From a checkpoint of a small CTC audio transcriber.
Model: 1.67M parameters, arch wavenet, norm batchnorm, depths [14].
Training: soap at rate 0.0022, 6100 steps, batches of 384.
Data: trained on read English sentences (LibriTTS-R), 15625 training examples, 149.9 epochs.
Rows from block 3, named by matrix and row number. Rows with one number belong to one channel. Each number is 128 + 32 x the weight over its row's rms, rounded and kept within 0 to 255. All counts start at 0. Numbers have three digits each. After the name is the row's rms in percent of the matrix's.
# filt: filter width-3 conv, dilation 8 (model.blocks.3.filt.weight, 128x128x3), inputs 38-56, a 3 kernel for each
# gate: gate width-3 conv, dilation 8 (model.blocks.3.gate.weight, 128x128x3), inputs 38-56, a 3 kernel for each
filt.47 103:173101160067183104099156097143112110186148093115189160099138091127171138171149091151106094119090153121165103159137087105138115105078090129112122130166144153085164120183149
gate.47 094:176111106132056082061159101126142168178177096156152122109083140151106092030066153177099089121129133134144156093069183142114106131117148159099118117055103111109116112099113
filt.48 104:126054116129145139101125083188118074214146115116113122111149087098140115141120110157157100080168084149113068180177108059117146174136142160146107095127190133191144096139172
gate.48 100:100051107118120138068186108057184169131108094133195114104120149110109153104175100137113140074138145113102156110143181168110070164087133114117158109181097104134057132157111
filt.49 098:179103175156131117115145169153149134080128161117150164165201117147110100124141150113101142142122096148141122142201154083127134158113114158201134149132135160054107118098088
gate.49 106:130106158100147171160167145145110118120170122143175128189109037114088155102169112097108181122104143150117112146157155100086158146216141175107152151054123075135175101160156
filt.50 102:046131096141142169157123145188166115109131189174114119146153082111175102087121119130129106105113079107117096123210159211148137110170115138135113152108148115105119143151119
gate.50 094:114151175067165149073153125127068147150177176129145105154170161129088156141132123145113093161105163110093176187179162163099137160177100168117136139049150146105130177109095
filt.51 100:148171142133106097143119159073151082108145155117110056138132189067176113166169130116114091101079117149160167143169134073105097067101099075168089106153114112118120175137126
gate.51 095:137080118151094130123108105102100131137114109104081101158128138152167086078141136105114170122152103098167160126181175149112137130139097122054134131106123169135142142107102
filt.52 102:096089127133156122166144149093176065095083094113146133207134066117198130174162133184143141197205135152139136190137134145090165095157124124162114112211145119099195127125138
gate.52 104:148066148132149109123140073121114147103134107157102131148093168152082094104126140031145096125185105139100083121126140175183159153143142065096168158135117110077120152099125
filt.53 101:131109100154115111143153101193110142105150115117121107111178143111200162115074154131101097070121124109104177105118114147153095146136148130131161113123057087119075130119163
gate.53 100:141145115126149158165140091166105132158086134095096147119119196165163099121117098190068132148176128162135161129132121182115161061113083192121158106088157117125096115106169
filt.54 104:133227182111117108115089083152098176069155114134129125151124147101117115123134118157155107091104133174084169092198128150119139179175110153070148073110099116118114107098108
gate.54 097:132132148126085157130142133124119082090103124126192114131110114164117177121132160127118122073124099073138107162154125088127121126141105117097113088053084112136163158093097
filt.55 102:119106117130151158118169092123167119120129166175121085130149110071118140144174106111117149140162113136102122141107090142147126187080110141154110111075121139085154112165083
gate.55 104:126159064150159151137134143071156101165158134084098095096128215170163144111122072143141152135139128133138121138097127043152118073069160128121139084149099139137169125143138
filt.56 103:129161151126134144129114102140180130074142129100138158177071108069124066115127136175121127082132116212095178103103117150134156153131146102183099174160151196144136156107091
gate.56 103:135118148107149117149145109137150157108154090093172153161097111117108113148170138113143115172203087134175165096093107089162149139147151121143111091143148109148131074148180
filt.57 097:140107063144112062148170118137142121120090146142140124166087128181066158165114158170101154118116147125115145098180108090106147131125145146119093129156181144144127090170142
gate.57 094:132133145098145184136131192160211108043179082132090142104107104119146128087120072163152102167116145123091131136222115186139151088079114134116083148074152083122166128108123
filt.58 096:159128107133171135150139169171134121081104152094168055117108141102101123087107174134144100103105141132141121165152134170117073150098106124079118148147136108107088112165125
gate.58 100:088144128172161129140081193137110071136148145168138153075207087098102113132138134160171061118133136181114154188110136077194096146084146182200121171114152107144078154139097
filt.59 099:112162126125073079058130158158096155157115098186119111069106095112112152075123140151114155129154135108084140122119017170120106101179085160112173152116139138138099066116140
gate.59 100:100103112079059162121176143179054117144090105101206148177139077179118135065103160105155102134122147149105148138145079119173091139160101131110091097118067085112091147169132
filt.60 101:125087086139095165169104084102127132133127101106188127083120178176059146164144054129155095119160108120123147118137120118149144138122133063173120133196133157148127073132064
gate.60 097:108159146126146152127103105114142154119113096170123063111128150124116117113106167118131187129171139107172150133114141163150153159149105121129092149182181182182160102155111
filt.61 100:103128103100127148125108074232075090113112117119116149143139085104151136111099149183120120135176155092139151116166052100086082143135180136141153160156143128180148168093122
gate.61 099:144122095127138134173120206103164150146170093131142098129093175131158085104168117094108104115141191125138114086157145102071113149198115109114137100074077148132120058097068
filt.62 101:124085154115156169077098138151151139079174150132172143088136122170086134108133122063159155183177146155153131123089194115118105091109148171154056185134141128117059202147086
gate.62 094:148106169133061079138078116127123096069115141117136073163143094153138149133084223142122144101088157164125170095068112171126142177159184091153141145141108065133090140057105
filt.63 099:085132159107106154157169129175135188162116112133222145144142168112138173116139094109120134084139153132160151116164101099118123169123192144091108100085131111186090116141117
gate.63 100:137136115116099164065087089177129099112086163143139156170157153119122114089137115114135132106151104124118120136074091090112120165135137119104170129177110080081112136094169
filt.64 101:195117104135152114126130124104069074197098100113110113112123122124177087109113136150146190105067124135080166125152123108147141078109103102166147094137144120099132156116114
gate.64 100:126153128112134132191150078131130141084099164139146209145125106105204159132135091151192128131115172094054062118123160127065173147145207121111115132145157142067118137085131
filt.65 102:139139099154146083168127155138134194147148108190120118109119079095125126154154128093143113160150160119130107100144053131120161158123137143128139133088110077120144134119044
gate.65 094:080172097085147153086123163096104094143170120181140175199141090108151171073109146096138100117090137179132127113149184121159135131150170130105086127105127138126102169133120
filt.66 102:214160093118161167088136085112095141157147123190118152069162120123149092152093157114152153100209163104101156138138117133161128154134147151196163092135123092176128171168099
gate.66 106:145179165152101133168164115175131200160181100080066191169114105148081111133118097180090141141121074075132163134118124138173116111121074089135173095117164179040119088126104
filt.67 102:112148143106085137064145137152204143119094125100086145063145160132153077104144165151159094145132115136165103137154077117125073108125113122125147149139122156151121185155111
gate.67 101:133131036134102178150153113098095156125127105141079129124181140162160158116171126087126154094125135117085139131155147037148167090146071108102159173098130150196099119096142
filt.68 101:177116122118039161121138118189135168155179085108094136071130118089134115124142111063118136113179145155164129133131149090140138116159130038127165148104152145156074160160094
gate.68 097:169110098114156123164092135170098140146106131090143146092123080103140109131181068162156139167102120120096131114144064140075063158129161143209106130099141108157168145156148
filt.69 103:140153124174100167087192109176176096167115154133122121120054120081174123151157093140099161154130113126077119137145099098085102160112152101096123156081126161091122174129140
gate.69 094:158109158074118180148133120095107113206199077136027159179189131112139104059097077189178094094112086160153136151142126093174149114114183153129130155147088166122138106145145
filt.70 103:162198084123140131112173108082104137155120070167148113158154091173108180125114098117126092143141158119124123109132138123108082140149083110111108166138149106142099092131109
gate.70 103:114135133134122170114066100100123117175090079147099094119142176154108135069141082096140135109121093136130140107154126111134171164093106128204143099031125103125071137185085
filt.71 097:138061141042122138151146095104096187125100105139151125228122128136116145164115111184071063076093124153160127046101211098120142114179144153164128166113135156118114110133151
gate.71 096:157134156133152167066085104085143097102149153070131122116136101087127105097141118109127135122086146167125105136132128144147185147153159141155142039108149137166145142104081
filt.72 104:108137140150151133074138140080133175176125104098033131082124108200131126118154052082110132189108178083092109127141158142125093103161164159118101149194133159133145103105154
gate.72 102:146123095084151109102085150123125130145118084161176161108139077137160117082155119134067111103122105084162141205179135130115144141091092157074178121123199114110103139139173
filt.73 099:198136097092141175043106136162153149216097106151109096138126142079150148122096185140135203054127088183142175132129126157150080127139090162135136107142126153086064120166179
gate.73 103:123136134093106128122118194122184060129144152100121097112105119140134121080163154170119156083111189143151137166144142174171177152103074072097050122049141126142125125118146
filt.74 104:116140124166184150078093214088200124143074109120136150063131134099125114113163074107123149120199105183162105151135141135089126155117134109060071171166132087146170175191127
gate.74 095:123095087130122119073104118176080149109122125182120148143081107108109132129050104117172111152137112078103113104137150112174136135183151098156120152160159096118145156178161
filt.75 098:071091154199140104014161195168175100134159109068182114144138111090132135111125124145124093174129166080121127134121093183137159126110110100176093141109086159103195186088118
gate.75 104:117189140097154194133112150129117110157082096137083095114123133106096130161161101081141194118165122103107143170176114108201068105108117132070178125114139112185171110151073
filt.76 102:115119091117148087173120177151161106086150131091179111162097117097073200099074134130142104134135081160127169108092171165187123082084175067132185145142112157132121136166095
gate.76 098:183185084105167080141191147137048085111138195089133062136125153079086088057192115150079121180123167168175114126122152082130078053089082083167152133160067091139141172179172
filt.77 109:092129197084164109158127102167115138173141154031164161105192056152144128094128166122168117106118081137104131052082143195109164098102107110109130135129162115140125153110154
gate.77 098:107121081111170141124157159099101151097120088063147148060175103096145109113210123174147043117103115132133154125155099141120114121098133129140147101135124130103162117153210
filt.78 097:124100137111089114039027120101136096190137081131160148166133123162099102171137159101132155136144118131062155165114144139095158115174137137121175117105130101155212154082108
gate.78 097:160132156118104195096099146103122117122143080153132101120156118116110117126104161156149152121136144116120137152116179199091163090198141139136122104087113095130134151140166
filt.79 099:133093201062172072148132120149129131145056081197149186217154142145114100057112176122129119124107104227141125108162134151171099218196114099095188123130077119153192104138150
gate.79 102:122080124126092152119119152112129148117246098135121122139129105130083110066130133120103130066143127131121140089148071090156101144186097122150215168146086161141160148110100
filt.80 102:087110157117126125116118132107127086167125106071162137126127082069126126135090150145120168145164140123123131085081103108106110103135125128121121116147131126119160076188128
gate.80 092:138135157174116133136115165107174115117095145133133129149131122103100138100108106137130138128207181113202119106167159099139091098146174118100106052114111146117140100152159
filt.81 101:154159137169046077158211109124122127096129138139154129078141151145111113103131137138131119141075133162092105139106212128111119162118122166089104159116068183139187151118112
gate.81 103:137196134134120087148150100096155169104179106218099146126086121165148156097134090143134184125114100155151123130113175127110087132172087174084155150123168063132156076081145
filt.82 095:142153131152105127118105201109127161152138155117093058122154140068107195092181134085140124121107157126164139116141057195183110163113157079109082108115159087124118109153084
gate.82 102:129120177119080103168138160127115071175127081115094148143109188152139129079104061128174109111135102167105103154083150182150128113163131101079179104094113120132148174153101
filt.83 098:181107117160135138139109111143125091102119124085127118172136095144150105091125093127092102139061156042087085145098132090111136176169123122157137128126113172122118136045067
gate.83 098:084147165109125114096098124129167084169139081165145117121099134154159134099054162144137121150146165155122128176153081151113146120093163039163168144093090150197127151181112
filt.84 100:142141070091112113141129111116029147099115131109141141084114130142197201144081123130189130165131093091139129120104100171161168107144117102118117118082211070160109186135108
gate.84 109:115121112104209119125077084123088105133113100153124112141086172072117130170116055203167151148172114166112108129106096133135113148178113132112125138161091098115098194112110
filt.85 095:099143109148064145141107154123141143170130124076072158129113078140111063118111130162113141136173116149100198058151138118142078083075102114110123096177092093150131110104199
gate.85 105:151077155104182128114127141096115167185113139131177113185104095188174125138098164174119141154067132125124120160102082132155128122104148120062098123140172114091106154142166
filt.86 096:149057135131194118116113139187154106156132100093167145138145026104153124147162069175097173122107166149109176146159062139076122165115122150145128153145175102119094118103130
gate.86 100:087222083188092119097113112128111069159173110107167181150112157035106177112143163124154138160187147152098123086171142099119097137130108185183118130160108142159117137120146
filt.87 100:128101156127122153142107179159075190083139141174109144086175132080177149170110098128173101106136191102099104090033139102127070168149171194173076094182133135152108083181160
gate.87 103:144081111055165128105165195072126115168131113164170106112159130099142121156094148129160120094177083131137086140199154028121117091136107124170107125171119157018096128089164
filt.88 100:139130158102135163173108145171135144214149098101109158135113184092140108155152049091124195098140170163170082188170105100050127171114128110121107085118102130093163112170134
gate.88 099:187098174162124087143167156179117100134103179156152066132131149191132131158143066128128099112128119124122150103143138115148162173116096058149120115178190149099111088158171
filt.89 095:110089074118092137182115095103137079059114126111097067108128165130106129125080101147091086117099172082139166156120124065215162162108125193170118169135153167152123155140120
gate.89 104:102059165126148145090124109151143053056096123143095189152112139128091168066153125093166132102151134178089126148139087127113154133117123137194152097155142114098142132196132
filt.90 098:157101181131147176100143092109113122114100160110118123092066156139157123168164170087083146088144056065105127170142136154125137084164157136150096142115142152177146175147126
gate.90 105:137119151146172141098123108139119134161103167153174119119190075113110174095060149177130124106086119138043131136126108173060076146120166190112139113112125136104135115150133
filt.91 100:111155113106043169162113132134104120088095134122142102081129117179095190181113081141172098188148103109089110136100122116054116087118089121100119125130120086108101101092150
gate.91 104:085104136096140125169125175058083143140183185094084155135103146135092159114106133175110082133149099136080128136105125115128065117154107066145176163129148145155153186104105
filt.92 094:094124107173157118155121113158153125085170113173092167130084177087173208149069093135156159180116190204175184184108163135164171138131143104098101095167172152140189116086092
gate.92 099:123142118114164147082176079090067167113142122149124112096172135133092105143163135156088086131152114109130117145071095146143113125136129172199109144159110136095121144174103
filt.93 102:141106081087085175135163104144163134127093091086139126200121143087152086107165199160126097174153136103160150074180106171112134166146130101128181126104177120138134090136099
gate.93 103:120125097132123119126138106144095166087105118174137104155126125085098157161147120182060148080136116091211099138140110101141072144137208157167135120138119179142132131134042
filt.94 096:133104202129112163151101106095113152097186085111096145153153224118113145057113127090157114058098085123088142090141118116184119107170108169116136140130186154082130163149194
gate.94 096:116088138116150175100116113046080108144087151161058128099101117117109149137126089151134093193173072133111139126152155149125160066160162150019140124097131157102103121051160
filt.95 099:179169112159087134080099122109105138083202109100102075121114096123115135135116098098057168127093164078173119151117106120125147168150207149175089118084134150125144089088163
gate.95 099:125106139111152177103085088124148143145118153167125111128164115128143123120121124142133097132114081107179143125155069158165099086132106076140124165104120133110093132139130
filt.96 099:112167156089113155093150104142139096091175118130123105104121117179114153128146115121131084117115167087174133186151137197107227136156176089083127150091134089126146139114101
gate.96 099:094145130220127088090142162144069109119126187113130089157097202037104113078159152125100146150099059133104170119155154151164097120129111132144084103156128132125097177118131
filt.97 106:138122080169130179182141119124144113150128131122122112137076134123150091115147114101132137154131171146101050061129173144133088139088111131112110116111148171086060128171112
gate.97 095:138084122059096157170161168113164152161096167110135109111139138164229151138115149179089115127132134114161173113135112117154127125123115145118135107099134085091175128215143