{"model": "CTC audio transcriber", "dataset": "read English sentences (LibriTTS-R)", "train_examples": 15625, "gain_aug_db": 10, "time_shift_ms": 50, "n_mels": 80, "hop_length": 160, "input": "mfcc", "spec_augment": false, "win_length": 400, "tokenizer": "char", "vocab_size": 32, "arch": "wavenet", "norm": "batchnorm", "depths": [14], "kernel_size": 3, "stem": "single", "widths": [128], "init": "lecun_normal", "residual_init": "none", "optimizer": "soap", "beta2": 0.95, "learning_rate": 0.0022, "beta1": 0.9, "shampoo_beta": 0.95, "eps": 1e-08, "precondition_frequency": 16, "max_precond_dim": 512, "merge_dims": false, "one_sided": false, "adamw_lr_other_params": 0.0018, "max_grad_norm": 0.5, "max_steps": 6100, "batch_size": 384, "epochs": 149.9, "lr_schedule": "cosine", "final_lr_fraction": 0, "warmup_steps": 300, "weight_decay": 0.1, "adamw_weight_decay_other_params": 0.05}
Rows from block 2 of a small CTC audio transcriber, named by matrix and row number. Rows with one number belong to one channel. Each number is 128 + 32 x the weight over its row's rms, rounded and kept within 0 to 255. All counts start at 0. Numbers have three digits each.
After each channel's rows are labels from the 100 clips, of 14848, where the channel reaches its largest size: "strongest on" is what is common among them. Only what is clearly more common there than usual is listed. The data: read English sentences (LibriTTS-R).
# filt: filter width-3 conv, dilation 4 (model.blocks.2.filt.weight, 128x128x3, each kernel summed), inputs 0-127
# gate: gate width-3 conv, dilation 4 (model.blocks.2.gate.weight, 128x128x3, each kernel summed), inputs 0-127
# out: residual pointwise conv (model.blocks.2.out.weight, 128x128x1, transposed), outputs 0-127

filt.107:147123080103069124092153089150120151151162120140171036189099083123060108079162144142127176091173122134170113149151101151141189225092096114145136129133199172171131135159080157122137128111113150077135079126129191135136145107174146143081116128163117170157127176144146152090151118128156120091157105052170142147099151091112109108132163142133120131150104120161132089135165157078082125129128
gate.107:051137074136130154109142093157141111145076148174137193114135156111115159147101147132108109192085124164168084113139066166117104130139097182085096104126092137119214123177174101159110102106158090165179149104086182146132115147119127121116155129120147101148104112146180152118125114076121153170134124145114089078078098067105132137126138047101171098175168103105111122081163089130090086139166
out.107:078112153137133081126103120164122128106120112123153150136098105187132113182168086142102141132133189079088149101067200146136174166173108120103124087104056132193124140088094131160139123158116129137130140127142207102106123159091172122139086095201194205156121161148167116107132189128122122099151144184061163162140168171090097105140128060128115136151086107117145130156133135153115130107113
strongest on: voice: female

filt.75:151126115178091117144177177133164193105039108177121104190137117104074171119094131151135151130144188113131095140102091056120081137120061100104160109114125139113127084155122162097150106166115128160138131098128139128156105143114189108140117140136104104142139171094131073095132082157177175161109111121109152101113141128144154126064108180168112090238176148138136106179163121131139109083143
gate.75:100162076116184148161142067105152105066142158178114112144123095144158124084077112156134112117177149170117185111092132099120163116146186080084116147115093146115105105107103148120069099171121180065082149116130152091074121134115060147148145130112135166149132153082226083070110159127134091119142138131161090161112161121125152189186193135128122143097154124089102142087144128167112106128121
out.75:158169155147071168093109138066172178124162077125071185145118142104181162118110126119192192114141132129116083126162105132105164084119043166107092134062153102084117103169089125135155131097143138123125163099081118102115179118144084145177149125140167122102110159149112151106107107114164118093152102128090083129166162126160149115149132119108188115149135069129132144051175149126121214129129
strongest on: voice: female

filt.69:104150106127128085144125151178170115094074137092148151143168160154174157184139122176085131131185194155147148149108169162120141128170175157164171168071094134140082092111138148117121154168133116176107138126115146129084145141117115073099177133099105160106199211127079081118128172104168145149073130092125147119127152110083148068116122100151122100101131125146174096136115116116138192047171
gate.69:094149123124138098080078138110136120091164121181168091160118105089137089152125138111142152147107137158134088174095148180046167103154179154135099079118166110063088100161086128155115087150096184174143143121135177176119141114101065143140085097098066173124142121107156142181087119122196164149121099096090160123071178163164138144162142111132150128136137077121146132144158131164142051169121
out.69:107117139101174104160138134155129099186090061118183143146189152166108131159145112121160101122130169082098136128108119102113173104138154189134167105165117111107124112133159156147136144079125048111150136125179197100174144131166148119093169140184170181102137111128127095068107125081093109121123139132149071072156100158121167169178107142054089138073114070111147189120128154132066137131123
strongest on: voice: female

filt.118:077134130192085090108178081089106119148138121144157174092200102122116123124143130101145174128137173068134115096085117064104088116158153146155126070154098185142105108117116082102039150175090099134105162140148096101181067171139091070163124178121084153147147105124122134118116146165072147133118154139107141135106121129194186135110153100163063144125116096105111080146114134129165152100159
gate.118:112170155173172069158155151102180134142111129061137171120160113121123109171136072126161147090070169140082152194139098105130137167103113156124176168126143170168178178188124156183136111160131078140150131171165142064168153109093101129106176125136150141119141162065157110087148134146132112120127142186176105124119147110086090149210122172108130170140147146140091116136132114099100085074163
out.118:153111100145164151120120096094150125120077085099123154162084126110112160125159120115072113086172119150196157142106145104110132139170150147129165112127110110079186080150091143124153172121145174091122119131120087098120198180128130126068099116069101209119126116163113085165136167102106156128135088091122126093128110118126111166161096135096041136055088114097167175114129075154087090193092
strongest on: voice: female

filt.83:070126131161165127163083168164141124092157131149110116140166078119147131104135105144153139105136189067139158109126092107163155147091096159167103069136134145060167163095172131159167102112096147134109082155185048118103149095118137158086161145095136111109158158065166092145205164155132152089150108118138137117197085068139129127162102116129143114139092124121159183098067086131089178132090
gate.83:166156098111120181135082191095140113103117143118118178126092082119104185066153050170150166088106099122133066116082120123227156106113136084088106153161136129093139134171147122171097106071155128178082086175126124181144123089152103114127158183136157106153090118168181105107123148110170177099121119140107141128160132095067095166143096133093083121160133138136168151085118146144115134137167
out.83:173131127110187099076116164135148125108150130096136156131094165127111155108111169110097101092138114148104091128196129161138104113122167128097130097171124178177137126127050162179059055117136140165099157173174141124129120119181097131175170099146125169131111080120113104085091162168092073131109121142056127147073138055190093118085110178162148162131110094141145112157098154140164095139169
strongest on: voice: female

filt.104:125118160105134138125134068180127198193112099109173163159121133099155098089172061068135121095073101094186090137083083160183099077100168066127118168098146128077094107111123093088148135167170138139158104077124116123078103110132102142134177148119144096048171149145153108174137168138095111167116115146112134114126119162107086061081154135119089156136151144153116124142124168108111141119180
gate.104:184129135112068135089144128175154066130124102123188102125134130104145137117123100110088172112099168152180086230091169175161111159111199146161138148085150111147097170145083120108149102103124134166139104094140123181142108110091112182132114118170190102089189133148175111177149097124105137069134127154107135173081113088169149139069178132147134101099148129125102114168119158123140195100109
out.104:132109145095115160179073155139187077139099167107148100172111100084108101115108124129146125177123206106118095115142131131128038104165105114105172064127147134122142136134131114180160161075154122065091141202130138142153103126089144142098074123089169155129135178142129072113162114097142068091111163135169113087110152127155104051133168119133174154132138120133207126068114122109126096109086
strongest on: voice: female

filt.9:151114073157177135171106092134195207168119089152130150130142101085142136073110165105064120186162119171068136129175125196119076114102108105110084138130103097188135167174118148158114105111130118135149106129055124097187129087078158173129093151103112116153154169081140119088100126146132152107123166101170077142181105133168102126082113126128105156124144188107155126108092082152124116088152
gate.9:069141139167148128064063160132180100167124109154178132101163195071177127136116139090149176153155138122177141167181161097142142153184112126123142095141114153139046106134096156185168138161191119125183077107140106101139133202125103080122122115134168103127136134105139126067133143121105099136127128130153107103126129159137126039123071212130119138133109134132112188145126142069127124116147
out.9:062131123078092125149137135129128148139096128162065143103118166112101149114098129177121160094128181172124193141068085200099126142153103113108134112156143174139129133107209115126070176152152163143123122170126141148129148182127086138109124126163175091088102112154141111099172150117094137154161132163107172121153133132088145163081132174108133057139113102103170109079166127086129174220192
strongest on: voice: female

filt.45:113123049064094151109166157064172153135116112125126105120134149092110078103094181149114147101104180117156170099098150125121157141134148124108069062188164140102183131124111101152144112138071093157155117131097147102078123075134098137086116147129132132138047066130119104166062097126142075169154104158142144158102099157088109106148149201151132095145114133096154159204092142110120161104148
gate.45:149151145113121071149142091078130146096099116118166132124093116135167064120065139123115101111137138154136112102097126088159138129111100073098138029108170125131062136159122143131085106175212118113162142158144082106143044103082200114128140174106131174167127133178112126086095149102208136163109117100136150094118123181144161123129159124119114161120095138093098116063157161140106153141183
out.45:105140154188099146174171125095142110132121110110113153137130150209094114110141114114124126095093139094080139090151123126142092125127083168149054143114100095162108143090111124100169112162130100149074167108130066150127091124075104137135202214121133106108127115116102092097123108186111158149085168167109139134109120077190155156136094056110100160129155116126064076119111081209156119088111
strongest on: voice: male; the word "was"

filt.30:119102107152114123151122111102144151132055200104154189164187096127119153134074084147117120106136056102115114115150119137116127161137106093102172106128181143134107167158102100114142061078107096121155087169095150108192111184080143101131169118066179172113106114176091092157105046124158141131087128080081118126107090094118144169106170130078165120144118126112066099091100125150110098107121
gate.30:119071123088147096112154129113150157112201143122158137167099115116047139098102108041158144024086101163132150117087121116158135100165131091147143116070145098143102177194172158188164107140158110129119101100133126156147095152151102135157160129157129146130185127100083149108111116128121111121147104116128178118129095121178068102120091070090162147145144113126142158058115152103054135088111
out.30:098133167069119107076104125098134139148203094094155123131123159107119123147145170105138104103112170154150076187145124134118159126144162131088128150193090141143115186100134111110167113100158080142167122083195148143112102093087185107196153147139131168129149153176132102097133175153146130130196144071168103086179161124150147119154195126136144126116078136124225183149150120120178153116107
strongest on: voice: male

filt.68:119086107151159100122164151098156103104170122164101154077153072179152181146155200159135166139052144070141166135118140100132040175122143126163184143114217129152215175160089133148142120148141120129133070108090134180102171155099136105077147130113108153123085100068188137140101140110083125112138087173123123143137122161131108110143129123137138093172138147159119085156132103105145128095122
gate.68:110107154121144171103163121073125109127142141114105108154105093083172109086100092083097096167210143142248135137110174106102112164171157095159123138091135127124136150133167177111180095062146112074119150127158146201123137125135146107083166112099082134115130087175161087075146107107100132119099132153105152176099129109115111111095114115041115140160182126177142169100116105132130107087124
out.68:152131096115082097144133121141091142107146190150195039141163178144136107173117065144046126101031120155181137085180134155155072158123116149198075146084160120077080130148152117165119097141103120128124127113178128101102162115098088126139165112110128113134134132155185174132155124127128152119137078104163167121161177125157146090109088088136143128131136068124173120109115149138113125099177
strongest on: voice: female

filt.96:148108116111098156113120137110128139151169130040114127184161106131180132160187132162124121100125094080161099139115102070094170123137181132090137126204141144120133096087114135097119147110182129188110147095119119121100102112142137054084150127140116115127103115138129073159173138223097094126181117189125121139138186153156163103107131153155176119124150185177041152140163118139181092122113
gate.96:089108150123116073099184086115136133120096169135085116144065130056131169160095095129168141141122164137102153129147093198176043142099130081130149182088113108132076138099104109130149111172143077121181091131126143136152085108111111100142149104148121175094137128116172115117145144146132109136180120154131033115112149100124131096128174111056114100055154151118139106104097081163060098168130
out.96:151161113100093141142114138080169104115109175163210134139108137114146152177079146111121117154185139219089138202082189127087124115134083137157140118089174148076101046122142152114109121076114140135106125119150127113117124172102157116136127162145153137105139121149130168089083154121097123148186161129074129085164081077089082084075160141082079077143124157108146131151145088117108137118178
strongest on: voice: male

filt.100:102112093142111158118154119131110171171088155212146116093063140101118096109121130130043140095109148089123117106103135136150139177142135123190130138153164074095129168136158115101151153127142067087122085133096106119187190107161136129084131129143123144116079124227154104171079124101107138125082139133071109074115184111123142155208155107171124189156139101114088153169133136134082139147148
gate.100:121188176106118121086118081195117147150096103083124167113136150169134130123172086163116104188115101153093135120149068152097154158064144151101083079136123132156064156200133167173166144116132138122124140143153144110068124104164088158116164096132158195183140112126119141101129152144120165115184144083168128087220086072125150145156111087145128177146160108151119138132113151115164178162143
out.100:125147123153190117125136166163135102146125055150128056086127110148135133099176105148155096115148148160182155116139165124183104158077156167124137161188156132136173122101123119083072145205130130165092117136138103164179124110148159143137212108084131196154093136128110091152108108081142167098118169144149182096167140109046119181051111147126098109111117148173109083120122143120129150152113
strongest on: voice: male

filt.111:098147168123138140107155130096134099111140132138165122164143132088125128098152111161144150153118057081124103194088090104140132129128174207122176100165136153163122158123091115068115068116167151134165194115140165154110159091109100151068094101120147096160134064111107152159151060117124127063179141135186116080109122132076141150143161077176085042173128117165133099150138134139160120170119
gate.111:156147143136139134115164125183131093086117146149150124131123151179141192092111138109140163137122179086157160073125139115153092090111052127137155087098144158114107086125066196158070112102151141145130104130094139145126186139071142129183130053167160136106116208113138152117139151128137072129179090098109139110112074134146208103078142189143163134070097122174139114128123131089074106124097
out.111:185143078103125171135051112115178122073098165119083188106163148153122132193143161161157121110119177139147167113132121141117161134118117126088155090179085118140115162136200170078192134138105105152133153199124151084124165124063112096145117149146119175123068198112128120178094125113192164123172162143119184142147091126145158079116150116163115097133132135125110163165157155174086125133108
strongest on: voice: female

filt.74:092130117087171217164121065129113139151095097082131128126175153139119155119115099196153117098109151071088076165193148062179148111127124159119134094150117156109056113144088074155130126056106134106181165115092115142118196162151113133180165156077139110123116177120138150133099072158092129111142107144168081130107090094148116107121099111093092057136182134135121117143134108132114168133119
gate.74:209108146141134196136174096140115154139171138114152106139126097095153078153105105159132147168207179203105159129123173189133156136115114083132116143142125110085188128101052145129104096170121112118103156107111127101136123111125070140150169100105113183095144092168088077161102060122169112118116129128128137145091094124129161163118165074115123130053053134051126113144131146101142123106117
out.74:135132120080149152124113134134085107102144099092124085069085137094173170116101130151155123142140182144104113117122131161110081074099154176208125129097097147113114137072192152119091112133107034114087088099160123164106120100081091188112109128101107140137153101134086062179151083063092091104121179110161095133103084123152161166151063186100128150126130174107135135117152140155089141119100
strongest on: voice: male

filt.21:114120135095169134058075156123150070130103115093150122111101068100098133094115127086189105120088127116095058108162123099119154127093130123130108070163147036146143169159132125166134122142064137094197147192104108163155122147135146141118135112212103126135107160065136162046139127158134140174108098094114115162109057141150085133066144105159136101120104130124115124139124120084087094155102
gate.21:162145171186110107060122081135127096136087143129119145178179151113132072101130152114122101174098147170182109168089106146134190168070142121163144125131105105173133146112119130118107140143178113161110123185140079189125120125108120153093128200117170154116160133184147074141082142130126113134166067213093110150146099161144090076127135049139119105120147158169149106071169131161109109096097
out.21:160129093107139113132116092130121132107132128096175149104189102097095168153078132073116100140185132131141135087120123137126155147122188117081114127137078146167104136130130125073068144076145169150149129166151140175115129115149107123092085170147063136168156112211079104095071106174175129060127115077133219194151141094186150101135146150117081114140122158099129073152125142083148133090128
strongest on: voice: female